{"model": "sound classifier", "dataset": "acted Russian speech (Dusha)", "train_examples": 26041, "gain_aug_db": 6, "time_shift_ms": 50, "n_mels": 64, "hop_length": 320, "input": "log_mel", "spec_augment": true, "win_length": 512, "targets": ["emotion"], "num_classes": 4, "arch": "vit", "norm": "layernorm", "norm_position": "pre", "activation": "gelu", "mlp_ratio": 4, "head_dim": 32, "fused_qkv": true, "bias": "all", "qk_norm": false, "layer_scale_init": 0.1, "parallel_block": false, "inner_norm": false, "patch_size": [64, 4], "layers": 8, "width": 256, "positions": "learned", "pooling": "mean", "register_tokens": 8, "label_smoothing": 0.1, "loss": "cross_entropy", "init": "torch_default", "residual_init": "none", "optimizer": "adamw", "lr": 0.00096, "beta1": 0.9, "beta2": 0.999, "eps": 1e-06, "steps": 13800, "batch_size": 256, "epochs": 135.7, "lr_schedule": "wsd", "decay_fraction": 0.4, "final_lr_fraction": 0, "warmup_steps": 1380, "weight_decay": 0.2}
Rows from block 4 of a small sound classifier, named by matrix and row number. Rows with one number belong to one neuron. Each number is 500 + 25 x the weight over its row's rms, rounded and kept within 0 to 999. All counts start at 0. Numbers have three digits each.
After each neuron's rows are labels from the 100 clips, of 14848, where the neuron reaches its highest value: "loudest" is the band of the loudest frequency at the time of the peak; "top examples" is what is common among them. Only what is clearly more common there than usual is listed. The data: acted Russian speech (Dusha). In brackets: how many of the 100.
# fc1: MLP up (model.blocks.4.mlp.fc1.weight, 1024x256), inputs 192-255
# fc2: MLP down (model.blocks.4.mlp.fc2.weight, 256x1024, transposed), outputs 192-255

fc1.714:493489497494462479490522490512528481518419536492529500476493489537497518487500520503495459467460544490496475559528509487498505490508505524516526508468517541506498526508492478487471499525497465
fc2.714:512508464491587478505488544514484529541534524531503443504493501522505483496516482444536549484525500468535506452489494472512484497555522473499529507530512468521533510522474495495463473445544505
loudest: 500 to 1000 Hz (57)
top examples: emotion: positive (43)

fc1.221:499491518474479505475525539518530481516527571494487504511522501532509489472458497486534529479499505501477514499477513500529498496526516491496514523489531488496500455501499475525459484508492525
fc2.221:514477487491469493437528480557539509507445499516509529459510487507502490500528503490560488509481535465476486474518510448446491469470539479499484508483531499537502514478522477507487485517500492
loudest: 500 to 1000 Hz (33)
top examples: emotion: sad (72)

fc1.196:516544490485476465481531513504470476484474500481529500522542516487480490534468537525517519469510473493493505507535527533496513492494499494524510505507513517511490513492513484520514434493472453
fc2.196:486533454510471487476493484523595506550492514508501557484476501513502538469534513490491525465481523513542494496500517429468473477488486519518517490504465541487505483470468465504489548469483548
loudest: 250 to 500 Hz (51)
top examples: emotion: positive (47)

fc1.116:522501480526490518535487506453461501530513498501523505497488494505533502502496489519483491466500560497469482493529531462484481518530491537508526533507511518472486469512513507511507513505540507
fc2.116:451482511477493489483454556496478521504456497493527453507486515539476500508483493467463561517535512492546509513553527488519480474524527467514507504479527492482483455508503478512458511497518504
loudest: 500 to 1000 Hz (58)
top examples: emotion: positive (60)

fc1.378:469483467491517458517539535472505527520493498483522548500474417550514444544535507513529509475494493502488519505486526477497466529460468524494499492496524519482491488469522465501513467525483474
fc2.378:526487505523492529532497474509382506485485487475479508513498511452474509505470507518521493490513487476496493538518528527489500521485499459508464508504489521483425451511501531525523491558524492
loudest: 500 to 1000 Hz (57)
top examples: emotion: positive (63)

fc1.307:527476504438463495459514522539547507503448529482519498506510484516509487496484445456469502523486524524470488490511551537498481525507486492471529525563592479487492507501508472523449525524496507
fc2.307:513530474504490541491514483483454426523521473529473486544462474507468508476535491513509480499486506477519526459476489448470558509515501465492502489498475458490514493503490486488520467494512455
loudest: 500 to 1000 Hz (28)
top examples: emotion: positive (44)

fc1.292:526501497454473480474537519509540480507459497534494493463546444504519521543475499476504532477499537490498518526561524476540479516489545520522497510563521524509495527508531461509490443543534513
fc2.292:489464494533536454512483482510516519444508486488512455476481495509516465517524502502517517503482464499504525528529459508542536492526517529490497537483521500507458489510475519441503451524490496
loudest: 250 to 500 Hz (49)
top examples: emotion: positive (44)

fc1.745:502513500483476494452515546494500489484501495457509486513514504543510528480463546490464502488502506559459532545501528530518501490481489507521519532535527526475480494478525493511479486508490506
fc2.745:504511508522519465502554443538508486475495497496504531482491537492509498474535536488484530453501478481521423456485500443478515504509513460462507483493513495500465505496492516503481532529444478
loudest: 500 to 1000 Hz (27)
top examples: emotion: positive (60)

fc1.467:483472535505548539542463474470445548480470472493530535487527489492523507516475520522509487445498497514483504496473554496505461467487492493489498469519551521478510499528528505515538451493469500
fc2.467:484512552506456536472492459507466419515490457542476486508519498514482544461503506473486479522459491485517497476455542490482518480505494453514491505519444481521551517477518506482551507500539462
loudest: 500 to 1000 Hz (32)
top examples: emotion: positive (55)

fc1.163:476534470513488469510507521506534511483489509479533563477499486531531491548505503519471554483501494529445548514478490481516476512515513489487489473457527519506509496540492466532441533466498518
fc2.163:538514460534487492516481485460518515522475469518479522479506547489463497501475492504524511523479509539533539536504532486522512524467474480515505506507534500500466497476503460504523513442529474
loudest: 250 to 500 Hz (71)
top examples: emotion: positive (45)

fc1.500:518507529496526506502491498475457483476497482456505534527480502524517498499504531516523458459507477484501513483492541494509468525495496487526535514498516476481501471470542519510526504524462543
fc2.500:498515497495493530485469477529528492510504528532495496530519502492521521488507477496481524548486488453488467471469486496498504469504537492510496484564489471481441513505525461475471523555557473
loudest: 500 to 1000 Hz (47); 4000 to 8000 Hz (31)
top examples: emotion: positive (55)

fc1.460:517483459494524508477494530543510513500510518495524506513510519526485481523496506487510494496467511531432496490495514509566523498486513499503518525514534476481492520502494477493479494473473498
fc2.460:467557486510465529504498452501530482493487494522502479568495487518501476498538514549468487503496510545516486500522509494507552487506473480459487496521517462495519519509485494483483575489510484
loudest: 500 to 1000 Hz (47)
top examples: emotion: positive (83)

fc1.296:547515512481483505487483499536504497486530501444531512469494484565504470545499531485513512444473489490494491490497504502539489501449480490527521500518514509521511486478531511526489468477481528
fc2.296:509538488503510516489470506468521564505446518517515484518526529496490481491512527516524530459540521489509537526498507507515510480477506527540485462516506513487454476476481501508548510556528524
loudest: 250 to 500 Hz (98)
top examples: emotion: positive (43)

fc1.22:490523507528494462517460510545515482505495472501549529489504496528500514527495511501486517427486539499475521541494513464520450474513480529467508528491520507479495465503484506471480537499470530
fc2.22:482519523484532483511492538455500524491487503485526494491517469550503523532470456482480538535511437557480544452519507542519521507518512482557512466484516491480483491523480505505540505518485458
loudest: 500 to 1000 Hz (47)
top examples: emotion: positive (48)

fc1.527:480501504451540525494459516451483489534494477494497510514507523502524502480477513516496537490495554512489476485484515474467455500510482519512501463521588505546504513489523487542506519472507533
fc2.527:556477523460479457485501451520485440515497454532502504491512487472506541515500480498504460535465522491521481492504489403494485515517498512524506508510465484491503494474469521502516499521456505
loudest: 500 to 1000 Hz (25)
top examples: emotion: positive (44)

fc1.699:472489504455448480507510508525492503498536545499524473508506499547468504512490447473470491518429516497492472508494492517524508503511455549454535539493534505519494466512499478503469480460493491
fc2.699:562489535473488470484534509451478491537510469531464500502493525471546552467504490520519507536522487494521504451485507469494510493486546517553492463502461481498494522487492548502540487496509462
loudest: 500 to 1000 Hz (42)
top examples: emotion: positive (48)

fc1.716:458500469531484496561474468517505479524510529488476474506496515518508494565469519533508501486531510541478481477502500470476491485481490534460489522491488457472511495495520524486486460498476537
fc2.716:527446559542558503536520464477480483462490469504526505489534516476499494505523500519487463496514468487478511485493504471507507523487523438459478491490477503508433514507530486494548461516514508
loudest: 500 to 1000 Hz (41)
top examples: emotion: positive (39)

fc1.9:466511494478550519520500492486483527464502491473511497495513475489494494513528552476513484496491530531478535515490533497471483484524484546512488497483526527522534527487516499514492469541497483
fc2.9:480517500529426513546468464478505501546484474487502488517526558477518525502475523497486512470538507500523472511483494518484484471511470525476513492516485522471498501547465537485485517484499474
loudest: 4000 to 8000 Hz (49)
top examples: emotion: positive (52)

fc1.98:503500479494537491480483551501501524485483504489487495507498455503501512540493481526522507476490490500457509503554524511521476524514484554459544520520523542510480497519538448492494458527489536
fc2.98:477544506496506537500497545451472547521469476542489483541501476528531468499512506526516483469504496483493553421532531511514471468500509490484495486495549521448503447510485496512526502491547493
loudest: 500 to 1000 Hz (52)
top examples: emotion: positive (54)

fc1.581:502519532500495504461475468469490468481473517463510491515526515499455511506469516510488499512497507550480502523510491488517543528497452544493541520493516490506506515497533501526455511508492507
fc2.581:494503466522501498506491451507559469440493514462488480515549517482481503532504521477490502527517471526474487554467492509517543494511478503455517502516515485494485532535504488482444515526519467
loudest: 250 to 500 Hz (80)
top examples: emotion: positive (74)

fc1.571:457521495499495457509528513514504503515493568450504493513501516514486476511522536475551531495505501556438509498506513475508486491538488459474494504465517467539497509562519516503487493487451522
fc2.571:531457553529482526474520484513493493513479479527501487471539467465534496483485486501474470520532517486528476464467543447490508514520508485505508541572496461459499478498498521477505457458517491
loudest: 500 to 1000 Hz (36)
top examples: emotion: positive (40)

fc1.75:510493488472508513485512500498516492504503490476511499505521434541485463535505528501502504465469494470499504444471509499501474508484544516486517486539515484525486518560552518510463461496491492
fc2.75:486503481507487495496502474514543509484498486429528517505544472494471520543534496495510508480519481547428527480449522531557520488515512512479488491499528475530457524518500484497490456517464473
loudest: 250 to 500 Hz (60); 500 to 1000 Hz (33)
top examples: emotion: positive (57)

fc1.181:521505503508442470528530563489515503461472494476533495488459485542488439517483521517491507464498505518494551524508541480546526503491497524492523507494513505500497506514497487506507470441525532
fc2.181:503531482510500485474497502504465519536475506510494473519494499507474519491501519496463527532498531478489544529546451458547501490544520533551533488509493536520499526520495464502507487520501491
loudest: 500 to 1000 Hz (50)
top examples: emotion: positive (52)

fc1.648:478478509483508502486502521524510472533487532488532511462517514484510472498461490444513503470499509520490495496455529462470477481571463519471516545514524526503505473491546504526472463508498476
fc2.648:504481482526520477475516511498498494471488473479536498504469499479485508511518502487504542482511448506503542507469470570524506488544538482476500497519517469477419533522528490478523503512444513
loudest: 250 to 500 Hz (48)
top examples: emotion: sad (67)

fc1.406:480508499495510493460484500504504529473481513480525558488537499484514441497487491475488514486485546496466497495462520488534495498529537478506520520487511543530505466509521499499490507521474480
fc2.406:527501472502491489479465453493479501556489443531494526517506532491521555517483507490487529499536552484503471493471507489504498540517530527497466481493491458469491489469441484528477516446451484
loudest: 500 to 1000 Hz (33)
top examples: emotion: sad (55)

fc1.357:514508523516486445486503494535508478485486484521531545481529490521489515498473495518514468467467488523450474522471533522516511523470474510455502514534517484547528486466482491505519465495503465
fc2.357:471523476482484523524501481479506527520458474540482503545515524484528494512529531543456492508544491478498466540507476479488486502462546544471523496521528475483482512504496543513476544474512492
loudest: 4000 to 8000 Hz (30)
top examples: emotion: sad (58)

fc1.368:474473528522529465550517549517528470482524497396525491490520475528477491513495533500471495454506473537474533476492512495486520480463480511469529530504509519480520506521492513496489509479489497
fc2.368:446490495530521519561525488497453501503474496510522478513515515509510473513493481485504462496524473472472543506509516528508494507522509467452465513496538469459487537509502504492531495524546501
loudest: 250 to 500 Hz (62)
top examples: emotion: positive (39)

fc1.231:522515433489476475520545508476551468516479478495494516524492490516541517518505504492523517484481512546503478500490500496480516487501473494458517509464526509462506510518478494498481460492465484
fc2.231:527482505551499460541495431508502514543494521498534499492476487500530498489504499514525474515462564493503526555512475487474521544477473506506492531485526498520513500517507476493481503502535498
loudest: 500 to 1000 Hz (57)
top examples: emotion: angry (43)

fc1.421:491498484524509529513505502536519481498520501484518498503505502518490468574503496521476509469492478526448496477491476454521516486494490507445502540506495466519482495512528485520444476496498506
fc2.421:519470490487543464493533498495496539500508477523527479451527544489550519510514499503517507466496504469499450486494536506536518487474534523525520493486478490518491539446474503467502448495508529
loudest: 250 to 500 Hz (62); 500 to 1000 Hz (30)
top examples: emotion: positive (40)

fc1.730:483474486476462486493463436526463452481505488496535513486484506539493514545472482505491504483477511497468480483503504497467468496527500543456516497481540481520492494466551459533463473514509524
fc2.730:504529496491531466502501485502482559464495517511492477506461513508505488502512515518520536495531530478509535508498497505534486486483509504524471486484557479493456447486520470510461533466514488
loudest: 500 to 1000 Hz (48)
top examples: emotion: positive (42)

fc1.752:444532455496500493535461539549492518515485501469552549535486494553531519524510488465457510473469537491471505514533486521476498486475462445487507519496492548530527488482509486525498502505527534
fc2.752:487479509515501528513478493477410438486500474476473483514489495484473478492447499448494505467531524490520509537461491533477483533510495476518528460483506511507482496512513525520498486513506510
loudest: 250 to 500 Hz (42); 500 to 1000 Hz (40)
top examples: emotion: positive (39)

fc1.230:450499508445503515449501507511496545498517486514537506520472508529503520492496493498465514495504533529477476486468527503521435492484506497511502449514568508491504493484512483523471540515519557
fc2.230:513485480497488504522527518540500484522523473487564497533498495484502515503510476552486501491510484471476450460493498458483528523490521489526481495505512484470467491492484495504506495549440449
loudest: 500 to 1000 Hz (41)
top examples: emotion: positive (49)

fc1.383:497500510495529514504468482529455503515509508536513513505487529505499462505470510464516491462461537529461485498493519462548478520520477520494509510532520491563522489489491493494515483470499518
fc2.383:547514506485493504456471502496548514495487518502536498503442500510494490453487547491512540471520514508521473514502510515464480501513525463521496475515509463510472491485511521499480550503448524
loudest: 250 to 500 Hz (44); 500 to 1000 Hz (29)
top examples: emotion: positive (57)

fc1.133:507462507486570499471530509530475476481542489532518509460441507473459496507495490479525490502491536511481507506494482476511492517518528515474508542536517482553549509486494483475484529490529549
fc2.133:494492506507479487474464515476483515518508502534466490510461517482498521453482500515506554536473500514519515490519467541473490485556491493534526538528511477498439464497535530477513466495535480
loudest: 4000 to 8000 Hz (64)
top examples: emotion: positive (54)

fc1.70:491514495475471519474495513515545490475507531478477498534503461513528534514516512487485499485506494490478518473532498494514495474519478528486495499489533483464494490516523488530463537470488523
fc2.70:520507473504535526499510481527507456525482468510507512511525456550560540524555503521502474473554504479476542471508484457502525506457529512526481510532505485480500527492501475527495503513509534
loudest: 250 to 500 Hz (51)
top examples: emotion: positive (65)

fc1.5:462491497483526517497541506511489467549509519482507510495500525499515486497500573526486532489473498584529482477446475489507467469458499509489466493474555475500514512517492503503483536483500503
fc2.5:516458496491477498465471564523529484520518508525534552492484479562514530482529481476503491518469518487516443503513485446495498479501468486511508483473482504476492445486452497473514515569478460
loudest: 250 to 500 Hz (44); 500 to 1000 Hz (43)
top examples: emotion: angry (40)

fc1.250:439530505502512491520506498516466462504536477513506507478512515455481468522489515498471514466494522512479528483475516480515441461508538533497526504507538503497511519550484500498462507506512513
fc2.250:490477495518489526513498504482512519478474518484554439482514492546485482513515501465535531458530474519525500514531475501505474486511502472479441453481523492485470479526520497509504510534496504
loudest: 250 to 500 Hz (42)
top examples: emotion: positive (43)

fc1.509:475538501439490490535535529511509520485474531453512514527506464520500523484525498505474540524483496494453527522509511523464549521499459488524520513538497518526491471459529482529487462481481493
fc2.509:489493504507473508488478547452482516501472478514471466521461513525496517482484515509490516485575502458540494511530492528457435491485526518523506477476512531491473459495491526504496526539517567
loudest: 250 to 500 Hz (93)
top examples: emotion: positive (53)

fc1.79:530556483478487488505501521484535483504532498497506491540506516467489496525498536484543537492515514502521511502458521521536537509477480547482496503524500471503507505484470497520518515506476524
fc2.79:535462538513479499469479503511524500492467463527515494498507495507532453474485512494474456517517523458507468519531487546514484517487508459519508487477506489526466523493469476480496536502491552
loudest: 4000 to 8000 Hz (38)
top examples: emotion: angry (56)

fc1.315:485509502503484490542521482452538506469447511476484532527502504514476469529489560494487521507502482512499551512488502525505530505471529486484509470536514504470502558507536489553459487566528486
fc2.315:488501513481553495475510435489525545526501508546463492484483567462492483483473521506532541497512500472482475497488516534488505503503565513534518473504491502540458538502490468486493510490526474
loudest: 250 to 500 Hz (46)
top examples: emotion: positive (57)

fc1.483:509495457490511510455540503486478481485540527477520515521517502481473471499480454490505472518476513494497450461480485519518483563519509528529550510493547493509480493500525502533487505506438494
fc2.483:501453471516478560520532508503555447515517492461499449479502552528508504482469514467503535477573553497564515548497465447485503485493503505488458502505532485504504533487507498503496471477539496
loudest: 500 to 1000 Hz (50)
top examples: emotion: positive (39)

fc1.63:515525470521452502483512558511476475518531507480525523505501496473483534498527521452541504482479533513499474485522543464506523505555475530540508515523519495499497462518506482490515468499470486
fc2.63:491473510449496494451493525465534497477493519526522445479545537484524514499456504492501563503537479486545499497474522499525461500520553509525514469476523503523470466492466470512449491525519522
loudest: 500 to 1000 Hz (47)
top examples: emotion: positive (41)

fc1.323:500527484553494500495476487497498485508481534483507522491523463514490513481544515445501527491430545522503519460506516477494526520525458480528501547463493480509517490536515472520486493508468475
fc2.323:553475487473542487522520472501431515453495478465482492500478483503473474512528505507513501501514459513470558477480547516518500510478519446502518484484506490473470483505521522498532441545497514
loudest: 250 to 500 Hz (58)
top examples: emotion: sad (61)

fc1.443:495529480492484493489510487469486438462517531503484513530471467513450459505491479483517499509451532464500497523502490476521506518521477503529510539508513517537496500495539472514466490478505505
fc2.443:487494524492502481505461533517490422485551496500513489496505531506505516511487505472460530501522474503524493501466533494520517494529507463511512524484521442522561499496464527473471514448507524
loudest: 500 to 1000 Hz (33)
top examples: emotion: positive (46)

fc1.74:484528529488497486504486505542464529494492516515564531530504487493464486534489471484537455493474495534484540491499506504523519491528477496516548512484528497484496512545512495506492513455478493
fc2.74:503560477511481546526482502493468469524513469544496519542562499479527503531527518508498483513454492507494506522497481490504515515482476490503493535536491484481515514512471560464577515496473436
loudest: 500 to 1000 Hz (25)
top examples: emotion: positive (52)

fc1.164:515545469488541506458462475467528495458463534479486519518492520532517476541482537510493507488477501512497520536471513511520515501530495519514520509513504491490496473511524477502478501486465481
fc2.164:530468491521528497492480520494522488494536558474497485501491482540481481523519513523507457531513541512468455515548477487497516502435456531546493494445544457509532469501513489519515528488493489
loudest: 500 to 1000 Hz (25)
top examples: emotion: positive (46)

fc1.0:502485446554515499488498507524509537505508512513518500492478493553491456523542476496507524484477487519470513527521510492486507497526491454490507512488518481488491536539498476476504502487471488
fc2.0:483502492477435530487532508474508476484500486524471476504509503426467518488468466512491465549523538502530509489487474484470468527523510478509463507507527529511518505484466464516472480471554503
loudest: 500 to 1000 Hz (46)
top examples: emotion: positive (45)

fc1.435:503473519460451506477497518528505495513513507455565519469506500516459444482505494481500491482499519525490479487541503491537520525467504503555519486523541509510491539476521508555475491513473504
fc2.435:488535491492500495524515507474530541520441504551506495500517488496516495473523511532514519467527520485524549515488515489505513496499506536555495470571465527507471523462479489495519488556523518
loudest: 250 to 500 Hz (76)
top examples: emotion: positive (42)